Weights of a small image diffusion model: 7.3M parameters, arch uvit.
Rows from block 11, named by matrix and row number. Each number is 500 + 40 x the weight over its row's rms, rounded and kept within 0 to 999. All counts start at 0. Numbers have three digits each. After the name is the row's rms in percent of the matrix's.
# q: attention query (model.blocks.11.attn.q.weight, 192x192), inputs 96-191
q.36 089:470504496520514533448533501553524548487541500522508529559545437512498564555481495425489469439496495498456593496451505507446519426418476528549591520501396548500485505529467542571434459584474466487443464481486499433503471528533523494479490448544557544510509476515536519501510505556480448525
q.37 088:496440459506473526519469545486524483553471584458540568494503504481463484438508509451566498457485430437564494506508445488527510490424432538519434512552508497470505541509476479507514464494505438442496489561473519488421464469448530561509425524518470491526600457547496527488502553540461468550
q.38 087:595477464516524523535481463459516516484480490606423489487501451487579518499522539503467448514455461526515516519463416567503507521441432484501488510569472460534432434555515468516516494511488522523520582482461534476482535530503517538429512462450484482466512472459426480459548447534529571485
q.39 083:446473493522487541462509508443532493543461488487450473528477538541531499589523451538498515508491531543509509554474467531458488536468427505503473572543485539550576443431478523485422457445570472454508518556465515512456455467592460490525531464481523461553531465548487522474521535467505492562
q.40 097:578502490538465468497409448534499530518517446546555495483496561497483500463488470499524517436455503518547519527448511521573467479461513538561578531532475495534486485467501497512444534501517533498507477472470466515477517448573483552523562425515573481522441528531504542490581458491531515546
q.41 100:500483517537434605540496434533539508522535492534411484484461465492461474562468541505487504542473548571513464499468548468500479424449545507467478473430564518513441536548482530461489470443525520501467539538520537471525517556488474494568436552546496529502506493550456513474389468538507501506
q.42 095:543510463520493548579524540535448532486518460538457478456476458543559526551460579479464492432493518468507484555528491433497490546517411518482569400486520545496423490444516549445462512495492516484500538492548464557502494474496434521507537505454493521585440535533498495505559602492487548476
q.43 092:478475491493441517526480462449448372494485510546437503509505426473541474550495540535462481499460519419525564504468501470478570556555515541463522424530489456512520452492556511445453533514507499434545570536513530549434551524563422524468493519514588515490523440456557420582505475544511514512
q.44 088:497422475476537458469552541534557536576553472496530540570515434487535485541490555449522535541459423499497497501570472489499529448511516524586471532489513524518494497491507555467498483604485485468577496492538545463439488517533458490438549457411511497524521517475555493476547463491472505435
q.45 094:486519490451532539559499443472455543485561450474537490510491507376552475494602508524527526500538519528544511467455562493479517584549463483505447521456486500467433509524473484568545505554514455454506532495550539557434539570565539512521533493566554506494566504451474529534516471442480455511
q.46 097:526452479493549583525484506502524561460475434493465440479551554478537502511478515545373509478499495606470436530552443506476545411505453464457467517455489495468441495525455482523472512466487422479482474528497565508496491493473524489543497440513443477487462517527473508473483499475569483574
q.47 087:505530555499517409577481494450523458479534523460486542471502448491483506490563500514545497505462479529479462475553510484428456498593539484423439488476456487453449557474543497476420527434437423543473485398528517542520475505472417454464492547462493489471477606527527474514495541504465507499
q.48 094:441427536503495504507559529513481439460553511539497410610495527477447531541465514513525430515530503479497473494565470560513537439473539531449527527548531459532484449549502500515436533497517560452512538476534480479496487517497471510489478508443478596402509482500511518413479557537487522497
q.49 088:504466445496462531537484542532431617515488440444432432493478554508469580462504466477470516458486484593467511529436486528502534445505547545463418471484491479485459514500482490508474543435528515517506462538527553528533488477534497536493477482478534450499436493479568565491471506511426517471
q.50 097:565506487544490521456520512500530561577444510484525577504577516520490485458490559506422445527427448441462578529467550531559523501548474467523460482513460469502475534458424551510494436509501541474550503451518435505516434509529482466472456517498553483567470490442458503507494492515536474548
q.51 101:526515522470489482471524544547531564496498588446475460505489463541563512511514528525544563508486485429454535519470447462512501506491450527456510435477541581470422489491509473510516487416539475493462510550450484552538508501488468552530502449490528509474436530508489513499472524453574519483
q.52 093:405492519516508478477513449584547550442516504487555482551526562472527514505443471430531540518499538534490490540497524475505487561494516526543502543471460502545465565494421483606413486547531570489477517493526493503551451506525537446434519503542533511489532492482556485477490557507444488453
q.53 087:443427502516555548499533481524550492473539527460495574470489541399492557540565510476504442547469481469464480520475454499561449471493419536460500429537429484529489509470494479515485505541521482511513426447538449478515472501528522572536512458521557494455446539533582517576483499485592474545
q.54 088:503519428519480440515438572459586507478433492505526451546555469519447516486459561562516489439466484527475537473553488505499457488491554522500508523520468429538462559487525532506477565411526488453549515451464575499446541497387514595531448555583505487516538417471466527496572481537432553455
q.55 079:518471437518530495436530541492510480503522428492566430503547604479522492461441490576528485449569485533517477486515510422472509494560484501527515488480522547501566450487521506505406505450512531454553558534482571487501474504491553526502518411499461423558541438487531451451563477516544580480
q.56 097:513470477539500498411493503528532637480501404560548481526432437532431519498516460558569505487599469525582527516481525490526500517525521490519613459502543474569498515481472469555494455512501513472590441493511462468505415461579526544438555522543467492450490457512514526492585467467510451577
q.57 092:518578478582531479531547479563497541504552492534547500569536444562488481531476536543467550521521512513510535499519544489489474433490517526473503468435514489514439562477593458474499554450500584478471570528532447430532545498478481440495520509503565522545489469561493495493458457575446468543
q.58 087:590496448497524449525534523513616530539468481442495519500510538522560520495440578485503550519513592478528491507481483518519524531494482532550513500469523482554522506427508503458469493514564536560547490471475510585522555469518479582479510508497566505512542526393522548480506503511473501546
q.59 085:515531520553462495479473521515507434571454494528451462437511455495531434496584554454452449468528488497568469542544508514485507458472489502473517510514480508529518454518498461505517563460456544554497438549485488550535421467504460529583485529559524488471572509439449494496486487521433516501
q.60 091:497465471502517488510532522531480504466469498513479400493409503521571574525516485446501514473491547494426430437528528485505540489476486480573542589489506562492524517447444514478471544453495446487502485427503475538472580556539464507460455490434491481508505438482526552507534493599504558503
q.61 097:552520481529518510482470463584560447486540453555519516436512475547497464507435501520508484458429545550536460514520530510489490578538465478523480565466445454488512545419504545504508541421525472455498527489487465542485463515535581506526488502534569494436528516468479526477451379497458516510
q.62 084:553548493428513480506544523497505564471452549409484416540522505521520489465473453522530544519523447520463480498373529528494471486514516488527509526499416488447515548476468466531460507485522585489521513467465456517462469529492529530479457397424512493488544486533477492520443517473410492516
q.63 092:503523517484561457519549473525461485509422445525482426560539486517514495541579532519519477511475472512503515533527482525543468566551515443517469463524511559529448456501407475503494480530438468557484443521464522454466512505478421547487488569468506547526577602468520516511505574495448424498
q.64 090:507497483492527477535482391553495520508524421575502535528551566556545452513463550443482445413456465483515545516503514500519475488534479525504539460518490554456418478512523531556463540560387479534573553484454472434569456467545543484486422528585526471525492498517524575491530479521498557546
q.65 100:504512547496487534488582495476467503566525521495490446457437435453477486552467479491552553449512543519442508414489505514485500489499497518446452491495504498555394527563500530499606567505490470580514500457507516513527466562518525487565552523513561520479500515524528517535507473483435431487
q.66 105:556471465524528546492527564483532506498485521469527450555459525489425566501521526507499490514447452568490495509465467516507524498393503518490536554593438428512480559465482487607502495613488532476525459464519492442502449507430566610533455432520518490470455506501524547516502581540501520509
q.67 092:478499525552523537489467421453490563494559535625556499505487539514506437579456521533433511538540468561429526540485529528523530420464480529461525554494430553515535495531488484512541490470538493534512495467495501452514531527514487495534533456493491530507611446517526559474418485529514475523
q.68 093:525427551424433533521481454490507524546394574564549543470511462489574459557533505447528502533477519469412457478539438524487460466483534538513532463566452488500397506571569524466512536501472546487489539537528484520472530515531457563506471498482485542494449433522495509572477490492619541516
q.69 097:557522479434472571540505523491434484510540441440479514512573538522505488440521496487510494480453489503516487538517429500461484454474566469488512445517463510560486532513524455476501543470613469532497503523430540534442447483433546493524512542497494531527461524411475490511563495433416528517
q.70 106:560476481461545510489490524533447613504466398478480444469518513481449521571473525462562445540491417470487521479531475487456449566443559534498492473492458473497492500449517476465507516511496494473506481474453456512487526466490443471391518520522538519503479522470549489417498550512474512542
q.71 086:472451481529597466498592513496458484506473486501472494493517434502511463479459560534542525574477502439532508494396495494450548478471549537531518491462518430526470552431499544553559485489462531486468489548502405478501553554474532528518503540436462475505555471537484519488468526613495557491
q.72 098:479543479586451495500528499507508526528506509423530436379483544459570557461554501512499492438520526479512526459486479483451459474498478486517523417482478509495460508437502536426519530443510479476533449533448491500509524492515520565479541508503482538479442538538450548489508493470541461541
q.73 093:522535481472461540453483436499489522471465503542527585517499470534485513507465483505511486508482508521526524515528486460424513436511530515445497634480522495559617486526546498471485522500457500522503474462501561470470479459519426500535490516486539535521509481549531561524518510527537520617
q.74 088:532399487425451459527492552518548481577492549436477466530489510498479471596442475448519436473512502443448500507448427485521494443556516491554514515506533492511506484508405557483540511506532432499459526471521503539532444476465458594487488488494560507497512497537447493477527505581495504483
q.75 090:535461506550482466472491477545561493471461520446625452511505469492515540482473430449456536437522484530507449522505497546471508510509455495464417447537559459456575490491530500534520504473522457504509478470403567560453450483420506514435528438508504561545573422528478546445551483441542536512
q.76 100:544502515533492520521532542460552461530517484496593443471497560445516472418529512569453492521516479517507454601433477483519485581462449499432483486537464556530519414497544440505542499457533480505497500474428502515434467492463551435498536485499475460480496514524484437468444445467469492573
q.77 103:518503507510526519494507489516457509467430523592465475465453516510534522532531489514515479476458540548541508479485487505459497539475484532494456472510521516455455463420516495479491528487508453546511494407482505504524542498446444559430448516500512475513510411472520467544456492454509508518
q.78 095:492565498563536500518495478562541496531457495495478487413516493477444534471467480431533543456420506447472500583412507469454517463513509554540541514521477478493575448445484419476495455481476436444485420464475554540465476473543452476466531538487561521492564460494490506437435466537470436490
q.79 086:556488552520518541481543451450454507570462505481531507523510528473550454392470545452458452486503551431516476448493517470510503458518426535480483502572494490465385568446512510542523458486518534514514503420503516491477462456645498458543482483485487571441475484497478487548429485509526489446
q.80 091:523529489475500504532464513502519521527485580487463464495434553592666499472526566499506492516494514529528524533489489454537494494438533521485435536492466500482468571507534455553503518517526550519540512511550449437509508512484559460453550536445581491468489488521526571540493532528452502457
q.81 086:479520469543456531473504523450487514581508480494517567536544471451463518457490542470530569506534548475446489491404538497520528599508493540446497500408465586481534521463490521466488586467461455539406593482533578481465461473560506531516467513517489437538554584517511518527522438546509503536
q.82 088:498483533523513589484495519501496518523463507505507454587448538449451541519481565486439424538549463529516549392477458516462482496489443541476490554442431544513502543456519544527541435527551459428519591558488542503447428541502531507486491521513415493479527488486524537470561570478502532520
q.83 092:513556490534494553508462494480428489576552482505528614510538532449501499506533552511472473461508497474460489431565502461552497429478516476450445504452509526499585485508483455552496451539523505520505461505541475472533467483540576518534538500493451459497483519546465478464493473513508622477
q.84 089:451462521479548464489467525518494517487477555486429492483526491476484535517523497558548522472492499499465488532514473569521460530417510504571544461442420530534410455549477497479471544436526519491547424449509554462576467540578451553487448517488557518508500496551450443512432454508463473485
q.85 081:524478503528538501368478540543440478488521486485463430494506505479555460568506569535504541500437552429532457543520428523510521501515510520431558465507525545492505522525475513449513488513477492483482565583561475492441514489555534615454550428474523525472509531502454551534492544506480545420
q.86 083:554510520462521537440527484488448506523474488424368557473453476509500551533502573502539446457546505503510488442510485465474498505387500554468483485528468557526475468465421512542532458499517477525454509483532468577457489483460469502474456567518408520394471425465496525521481508509464535485
q.87 087:569502487536543501524561545542501516513542510480453574508471486503413562500495445467471496493486469492460509557459526487540546470459508526536570490520443494517505515527495553419527492472429468531422573578474442541451480499513563528527539467522510528440522451494547581548436492506495440478
q.88 083:553499511556505491481449461511557504467493565476575482448455439468519490519506468512525464496511538517517518459473476510482508570513468521555508479466544524513524586432515494528453469492568517510527495457474526548446479451525469558556541514557500385456441464519545541465534506429512474449
q.89 093:566508495494438552418563540489481516559486609484453513552528519534519529410490438495524509494523550513526557576496498492475539482476597464502441567520535490467540544527504493524559614574550482543479484470527506439465509490547460496499393481496517569518531509517520544532539508467519490535
q.90 083:508504498516452494571483485569551476453544424521562488464538497498465430470423563552510509565531486445457494494459439429471552528427543474451473485474503463493541494448473526408472480473500468516507547475501457479568566443500466491543507584458518484512538459508470543499439460557504519499
q.91 089:460469490533524535492490556507519481493489423554552505483484556492516496453488452446500481511454489429550499546466486455458512513512472518431482520482472443504501476524561506475465535486530577462380540485488486514459534434518518493531456457449487458421450453432508512505515576480489505475
q.92 080:475476511517520552465501536500579480482516509454554444450528544511464533399462453565495586546528504512494474485511460568479559493491499471479443479498549485558553480505501538469530464469565521452499489525468480482488456532458542476562451496404507515480542491587495548519495595502456501546
q.93 082:527526499487465431488549482476539439547464497458531515514558504477460447476491516457508503488498476533490480505531463417534524597544489463458481535429470546528582562476438510520431578442532479477462452520515550528498490484507495541481520470474470463437470552463435455507494509472502567483
q.94 088:461411404495514458523496488441574469540495521549538544516554555569479485578513426536493493494408495459511482543544525543535582484517499562505502541476456498549510480490460512516411506467447457479459438496519521473563494493437469472443419513512569544538554494486529508408498481510477455586
q.95 096:433473458526432545514501476506525466478480517423437496459484458433553511532517538530503496502502463504490378497538459489462491441446491434532525497542536516543473527485468520592449439510492558420462506494501526510560533532537445524497448548526476500494519549513526515497473481478526591500
q.96 108:510492536495480480532455466539489477504538489402456471489433582537539515502487464440490513479516458476501473573486449427522498523530513488480509541520481441417548507494476494481463578455480451475483446439530510452555418468465544489545483479406495469450455570533470540492538461498406453520
q.97 111:533549408496552560487579467419452448532521561531529537464499487545476463462499580528523486475456445530485471525475457495462492476459401500453466513498515491557454452502540469542571509539518459461510509486475539460473520471544468486444482482563448570481498528462449514452469440463419521494
q.98 110:474499507489454458495444571569456500521464440557513500515484578519421505515494551501521521486520542509436481459523490465523528482518469470497469432536488568535434542502443441512516573499531486415482509477535518558556473485487507492510375419529415492483475498484498532515512500543469520481
q.99 108:464539536421497493518517525501512524538470532485424489449473551500438504501538545540573437514522468508493507422453513439486521479463552471503478508457522504539548496470500471524471536532507484548489581520521538496424541492471497560474518437554548496537498532493567512419432530517510525433
q.100 113:520441482536460546497454555524467486491499625501576493420460539462597478470507535434541489484568494445560456570410487450452518502468455496515471493465487488514508516513491465517532487548495485503498510475505520550435552511535462518449537466546534569522498450553401525492549604538494447536
q.101 109:579524439575510488493522527533487539471568522454539469555437568451542543476570544464544431497523528525495519592463504476531462499472504478459547536477498489507503480487469565511488535524484451526553504459455464525539509447587470532498463502554506555512480414508478506524556429495504571484
q.102 113:537478443487597511443509482456515488445474530588440484532523519546511486489493520514482537453499509572532518460477462513509503592391476549469499485477486518617523484535508521532514523500497558517487574500463509455471510490492416569488510442488454517497506553486530448517459550490486487500
q.103 114:487569524559467503497539499452505469458587483498512456507473498522504519494485488525534460492541532489459517502512589428481471475544523536461503544488550476488446524530556553520544533455556500567498501545584472536544453607577519454540495470487479530530494517476495486456449498554501515455
q.104 113:493482424478487505534466463526450457542411539476438492543507522472477487476556503499522485464485477542527451440569526506498525509543476478427404437442546542558457525473466492478439530476488573541445579493570479524468448457516470532499501519499513519505532488492469470476445506453598484417
q.105 103:481490544495414532494458462512464476435473515508596524477427457468527504415419532505474533477576522455499451509494510549417641460537528438456511520469477493449513495557450459531461558473573541496472544473394473494499470518522481474503435444513482453604518469474442470489458476544518445484
q.106 103:542470523469484524496527413440420500500445544568509515504493441416513553551503501494465454518481558540504577528556466459518439413439538551470520483539462465494488496496517575532489477514467535478493550507465514526575498484517466553529479580423477512516476546527456498431478495512470484458
q.107 119:511495565480458464489431475507524490527549562558434533471488440525554526468499536473525577538527484513492481475523604505585474524507600502531417520493571488468530507456495436496539505519493536474479475458515456450414457501508504505463475542451437429491474503485537448491461488530526449473
q.108 108:562522525511622569535465470428492563485479451525463459493539463506463541472513503540491524547531496477544443422534500467508416488512482528498533511490485544478507389525551556495502445436466458518506533520517445500422485493515512507429548466454444417472532519512501501524461529473548560442
q.109 115:487609540550525482424473498537521515492590507430513510493480405509512491465509528528516515504457466451473482484491574519510466510492497507578474458452446491462548478444530517417547510508596517489577479562476516509487507595488441543462539488504468538505455509435500487538478458520449504549
q.110 111:530384470523491451508478577551537450546473513503552511616545477470474438471475490522525414478525526453537477500418475480462550522455540502509453483511528464506494531454495477454467491561473424440533505485467499513473467441475456461486524504573535497483473511573589488487577535539478547500
q.111 109:463436413547509483552525612505527524467474532499563441491574457551503440519505506524509533491432509513596486467574463504445476544561472469471526485534535507553512429464524533465457531499554509493569522488448588534513529438493521449474527493463532527529487492494538484510587576511480524543
q.112 102:486524512506513510394501482526482487433469475453530507485527542566534503517529539451551415515604462499455474482409537428568471580605499527460477509566545460445515434472513445513530532481436468558481499448454483500458506430504519525454526499534532502465439536515447485484510492515464464479
q.113 113:530511507503462546487515528485519395484563501526453438468396526484505480445445515496476466526485490564506461492491538502517531508467518449464551506562443486548521511512522475550513550493587507515494521530541590554490552496554486466480491516437461491476500482445567485395527471519535549501
q.114 112:405460494551573446445413503486452489475532484513521494485466530511441488586520494562461417475503487494470551522555467508502461563502461464480557412514522462420455408529461433548478456515456473454462485502485490494511501512478433490548556522451517484487459446498475450535446540479466567508
q.115 101:487474503492474462538493492489451527564469502431508512491490561543469451465515477515513538562541497508493588524488510499489570504467591514569478489432497447509546470441433514499488560485506554568511520446535537502543534514438484457480502441528471485536503439526485403471467506413475494488
q.116 110:506472556474536515526411565507560485547509547486465516391501503427563471472498571477539507521549444494507463547479472495485489554508506487459504491514463512504555521510548520467490510531550516542423439475500504550493524488531581576480484525485524494506481494506428529464497558450577437560
q.117 109:490500514498454441460486498505595525430505392518498505542453506542439528479542569459535483519415516507489490461503536423578466575500493492503558511548547415570550560422504463529467481440528544501540527529433501453443554440503482490503513590492542442504554552463468568500526603497542499520
q.118 102:595479489483498491488486534463471530533490503554512463419496460499520485519486500423467563469443538514519495538492478463518494550472497503498441440497444519526480544476520532473513535444547447452456538491495506545509513564486457428551420454488473479503469483556564452531472503523485526493
q.119 111:549510514549493526565607460449492502506501514536505513565589525477503482489542612529450465487557490505464547457503522462427494452483548532477495456511493526500504487488527474558506546505510469538476517543442516495496499582562537482548529487568473538502537558489476543464470530454499467482
q.120 112:518493505470493466510509483465473433565517474442546490454503450548517478524481546475470477475470469419458499398465512462495426504479475415507489480476568494500509552503459513522547464465499466523566575521517516585513541512523432463476430511408519507536499471543471470595413476483541497538
q.121 099:441537442480503552534457483508473447529494482523526546479432450475533465509462470513484452580542492477456493498505488452496484478504452483453531553443502497407471579610488486566547481487465535542549451545474458489500476525552446469510519509529516461542462530434437539519475551469554523550
q.122 110:436508484412459442453570521494464565476478538624570515498457436527517534533460568501537568487510474475477556458532537473522436442544460534463514461565491482505519568460473566516487507508528498534472585423512502515461514546499513552519474521459496558479541466501455532469511492560537489430
q.123 111:572529568528502437581422446538443501471507553453408507470474414514496519531519480466504463436632543478458511518458574497473479496515505539531432481463539548490435479512518520479580515549438524466541434476535464524466461534513497538495526466503455550470467469536452466500487463469456502470
q.124 105:555488489514551467571505486398446516516393474475480522533488514493448490477568569566484503455420461568545473452543512554590513433536494526557428494509425488482498497455444499541547552454480464586522437535502466533511474489482498554538442431442457488496492451522424472530488514499491485481
q.125 107:487548487518480573506480497550499444455494516475568438503512469488531483462541477511458470499523556592590462503592445501494497422446529522547510485490494594500489431483549500403489565522533474482489430557504505514455465517493505525567596454493497556476493509496465483524568443440521482502
q.126 098:542448483546491496453509569491570503498498544527488530459462475567497514511430504497506461538485487522495499516458416452502522527487499509562575485526548493505519545505510507488500480578453500467488428464551444538545410473509524530472552528488547433529522577467539516497452454477513551512
q.127 108:487517447499504511551529522450569505464495523519489518497488514527516490499548530551529550475479403483559508459497402484514504563533498578499491443534566530559504511484520461466456515465580435519517514464445507549494513494433514508454528457502547547477468502449458429499467452464486519551
q.128 127:582485482478429445477504466491514465542479547492498576493461455518552491453495530474610444465528500491438526444588459476497542472530532482548548470522523491449510469531554554508519536537494516581504546467574448539474448463565512518476529508462507543487478468490410564460514480540495445547
q.129 103:530533493535490541513564472433415525454519554590501550611512461461511493498527539508438517487441543446467518501507489533488442511513449591527507489507449486570475566502494423457495515526538512468524525486550460532567536506498522448489487549479499505572484520470546548556511528544496524435
q.130 116:456482567480524411537441474512486448486557522396432532479542473437525535555525517466489512561521530473484518426437567442499525513491460552478490452469527504524507513536453576463498499500511543530508503513582519401558534561504514520532521543480519520548491460497565466462575560503544503541
q.131 115:462499509470453518440495422409466529541434541495497558523488586487477498515474549494472489475579511517514508498522537478448507451502520582493570508459509441502448549547513541592530473519468473521454475481526507446537452501574522467492476528492493497576474506510511480441463468537499519545
q.132 111:545429450448529507516571498557526542521506445449559483545503534538504463450493471477479480492467489504478509524475510519542535590531566492576506604516555500469546518491472472517468512506468463506543496461540490489522463447543484459475480488533587456542531544503460461401550468496523524443
q.133 127:448535557541497504518499487407506488508488517545503457546596487471497532492444498458527517508559562588460523547487499454520525514485531543433432527472436526445498590514470432524561479519508497481501493589487484532578588576517465475571480514500496528483416516460421550514494486539508465443
q.134 124:443476492526531534468501587473515484572482510498463479483520510503478442432484446532454542534502473524473538531480412483495521508547477552522415484453483544525537527575502453459465452498513550464477491540464547482548497492478471589502489577474507567480481534534454518505529550495620459557
q.135 111:489509492546510475437436579518543501500452450543586551494527481471593501498461470493564482506469543444487460526534438574536554446466491452473548478505415461447486423468570477507503553584538493489475558499478468539523511535464551517507484481523519494456545512509483558581440469428543476551
q.136 113:474446594453569583554435601474493506482443586470517516515494535448544578532496591465499516588526454485426464539469515463551472528510561571388471477506521475527490456559510540504484560537524511425505506444412485494476505484556486495520445455525508475486501524528479476472445545549545476513
q.137 121:515574518519482496529499362432473456442517537449520528490522582482488459441517518500430528441558485480499507525506493481443512563529411439522443462504541494497547494567500498463538503423557477506518459556536415480517488455466516475474510500444426537537428511460547523465565462506482524577
q.138 116:458558478517539422517536506512461475495502510463511507523543473508473495545487564505484484531500489561484566532484438543490537491545551465498480420484461562529409480534540479464454519503519472522524525470482504499513525517483455514458524573513591533508500552444527493530447461518470487498
q.139 120:475474498453508465469547546464489493510500415540542661471521530512474444484446529510483487466518501450487481483588457503532432433453502516419547445475451507458428504492544530485488581500500477518430555474409536531552434562485484542530494448518481498505485402518472466540484527479530453559
q.140 109:497432458533503499490464511533534495502439493448475514497410511533464532576494506512536568464540527501536435537511474485471460564458462533453558497542501443525479495405464476526482538538452529451452492399489521525424485469436544547493472412461497403505496483526481562536513531503509509549
q.141 106:448504503505589496513484535448552532527492531520472496480541491506562516497462549508483548487526483575499536481564452477529477485465469461494439442448505575484471489562533589490509526456524506456553473505489540454555546656518429553547525533499519503474484497532519500499508491498485417505
q.142 107:441504529457547483541457529504503446503492456504475507502495457458533538510415528494520473531529475492507428465514509519559458495541431469488479459466404465538430574522499523472513471494483446567497485487461474540513535524475502519538472531503458475508485476493357604552472528478518528471
q.143 122:540551468527457495461553490457537590506438506457516495574490535493500513500454540490424499458520474510476481499513477492461501583525500496481461477494515488453523487499454480509491536485439459511518478464462519524570508445510431560496479538459545527553418528480471495516598482475497470530
q.144 096:569518557456564454468544520439588491539497497506486494525500500495551495501464484474522525477493472466527553433551501434515540500547559516442476501500534455452503416492494601461521485535510501545515557419590412562433476461512529487470518521496499546499514473460452453534478494522500460483
q.145 103:507526480495487475496481416516505536473490534594479453485516407512489544524544592492482449476461561498540530435552499468498564441518489506490453449513512531527488531516435467509479475507550522497472562514481509489539556558535472577491493548511465463545455580458518479505516504497477498509
q.146 102:461522538459489377502420459506513520488523496514484475548508482482489483558541518458512528483467491516528546526484526514460524478444403580489552499466487460474560545458514502479457513553515465510458537546502465524530483534473505455497529510507500497489503432519561535520534521495518464472
q.147 103:471440546509477551476491444480470482543519431488515490490540550531492391483440489511479490510514519452469544502530474466461524431489519454500498547521520495489459543533525486478533491495546580500488519468484491510532525575536525474488473497553489488490503512632542547497484513539501493592
q.148 100:605398499511451575507537495566472543515466519480533447538514463462521494497479493446495481510541502429558457495493547510506584532492553463520532528493528508544468567569458489499472512539419534466533498493497449579506477441518508427439495473491518538467501550480489500441488504527467511493
q.149 102:394565512460589488502462479397481556505499502511465485584534444464522531448394549444448537497529527562457561506481491501512467475442480546469509479479477485464513530537458504543529427511581484518518435561493543419543546547508495528495439527474522545488497529442473514584485486460489539426
q.150 101:434463515471505486520472580427469521514463530453542465489483489540540510467477432549487575560463415463513520495458440478506515485506446449516466425514478461473438514565465535462507478529470504474547474556519514459568479520462476526535472436450518514536456488470507456495484556494602464499
q.151 094:463452516480526444428502525508526492566445503494464552479535552476489499464500437474561509508474535512517539493532437571538581458501511497416494494508392543462564498507538531526480496519461492523459491511514540499463466547448499523544417470483486480485532478486439506556493416447560462550
q.152 105:501489498454551468549418510407422495476463579489493491464512566511522501522539540513575514571524438487452479508495496510505578505504496544428454513531535535466437450458470554502484517512504526481433444452437566515447511440569512486499506513564434481465483473500479499407505573497521503512
q.153 099:465525516511435544514489406513461460447522515466478397514544512460507439467449487483438526467481483525542476456509534546506436559526437502519473488532576564491441524505544463513530412461530495526470442563420461453498450480475499517458569523484428457515409507493495461508491476502530460500
q.154 089:481497514504560486505473564503419458475476489472585543500487508479521466456508560496463527493458476531532560490540505494553600538474527516540562518577548505446428465445603489465421474546539468519528518469483426539534540508438544500564496492560510515467496509505557486446511451550452518452
q.155 101:510569477470481544510527513471591541485492490493545585568535476476542504502504547514509504477525494539521490483557548547468482457480457504527551482482540490502433480526514456501446464481503557471458488448455494445470448484477498486574521472548479544472470407494436520530428497535547463532
q.156 099:507432497493464488495507509525519566531512464525531512471478508564503526565497549508560521510507493471537441419491518529498419500482462568580576471589522480533551465522510481509500491471498448431505475467455460477491496433441510534496435477462496468514429467563505519496529555523577499552
q.157 097:519510492490511447628473512415476586561479505486429449516531519452523556485474508509460589492475538511474544530501454498522487449520493517432512411433479494492527546548522542470451459526485523552528544497425498553528506574431487495542538526544531559469396548481543455479598567482481530534
q.158 103:457385547539489532560489473482446438540509534492553538509500400417577548463458496487512472430517604495546440474512519486560476427476464456478538455485528483455428522497538558464485535470496454442446452543483467550453492475500464525550500510492468500455516483549409543474528467497444549508
q.159 102:532491497425495439453528457528506622498512467442541504580534560487517473510461535496495482442467543493434491562562514479516410584547465529527495455436453497474492564568499465526572530504489473467496497491472500511487486481513450548502504500484569496512459539478441461557580447475503510562
q.160 117:494554485484422462466454460509482381522475522437495485498543493565469505429558519541462533471509484540469452494557537551567532529505474431472459518490525524483492510576519481532555534423525441549500485548458518481453496527499568490542433415507558464498530535549525570458506453404486518570
q.161 100:478523486533481549496522449511498490499616443528562523540528507499480505474459478512514574440553500533530529461550557508425538531521520494458466534486531530474457460532448599545481545496474555496519476462538509483538549548503495441531486523583485506523526519416480532562477489536475413517
q.162 117:447483505563481539530538529529594480474546515496439400430480435441558499498447459531489468496580535483527504493537509499499514447599496504514532493507475488538484506533535500550566549483530509448458598487451494562471513468573487537539562542435478571475459485478390446490452503531434394462
q.163 112:471493487564435549490492485464478486474458436506482571560513503494489463503553482539503546514448538454551427475538520500456554543546464491485485514430572539474530499469517478461461556456483437601510497537453556553541530517500519429588494555502542496538499462478457485468426428496443560477
q.164 098:520453457436514490557469549532540528547535527550519492497504525551488515534408534513509540490494499537506529476508436590498534468493481518569459431523475559475430455500478536471521482508519506467597470468478492479461514529534526621461519398566509465458471545468527462512493528453518488527
q.165 118:527505515465416457477421456526512503445552495554538548504447522497497529454492487478565472570531498443558528530482505494533509476511504504500489511513460524498475509531434518518492423471477507504570470508453454481497504523490501532440562412494448460536421480521523518550514526463576492563
q.166 106:483514547577520607535514515476558459504534443552595522485451517524526499430501471528474518486556510503466459485558524460522465499459442546455503474443491500564379455469451444542501466537482530472507502418530486515496485494401488533500551477447441502475486516516440493509464446546523520490
q.167 108:538423490529542576579487534512532480467480490579557572552528478582516459545412586542457509531543512521489507510514519489524500525560502485499474566534521543497392474558437523499459555427515540500573478498464500466518539560519475439454455398499441498489543546482539465545510484529550491480
q.168 108:481465485575518544427484536547530454563462586519470530462495598527526479410479497489529488516469530499459445438479568505531508505549455508534470452459528512473535484460565521450496502478451452531481448533514519502508500478543513586517519543522502530546579464495506520502492450447527474545
q.169 097:465465537517573516460511503437500526478460471426465429393494460446521528510464436513480515570509547441446561536439410491501470494512482552426548485494462468553444442485508445477546511498519515512454552555456501567489490475483480498566488454518512498503477556524474519432520555467469479428
q.170 107:518507571464520526554483451522540497551494497548517573499533526545475478531411480471445496390510546573460464433475581585516531495458389517527559577469535538530448461552521550532535441447537526524482480467434499472477500529475516491474504482500522538498527502487521494489513444527501497530
q.171 107:521420510506545495492469472483523506503475485523542476496501478427474471569491573499530477503557487435535465544471455484444483543497558550442481437509453508607438508498527508490452515495516480433493575522500554443531391498466498464476569493510553549504499475486458525485476525537460493474
q.172 103:530502491475407525509477525474498485478526455529515440467481474430502508504546484511490515513564500448493507556547438503513436366488490522491463491461397498482460521544470521503506464573509531457380528536551517460514509484475492570497527455503443495491463515489445482540400593503522514447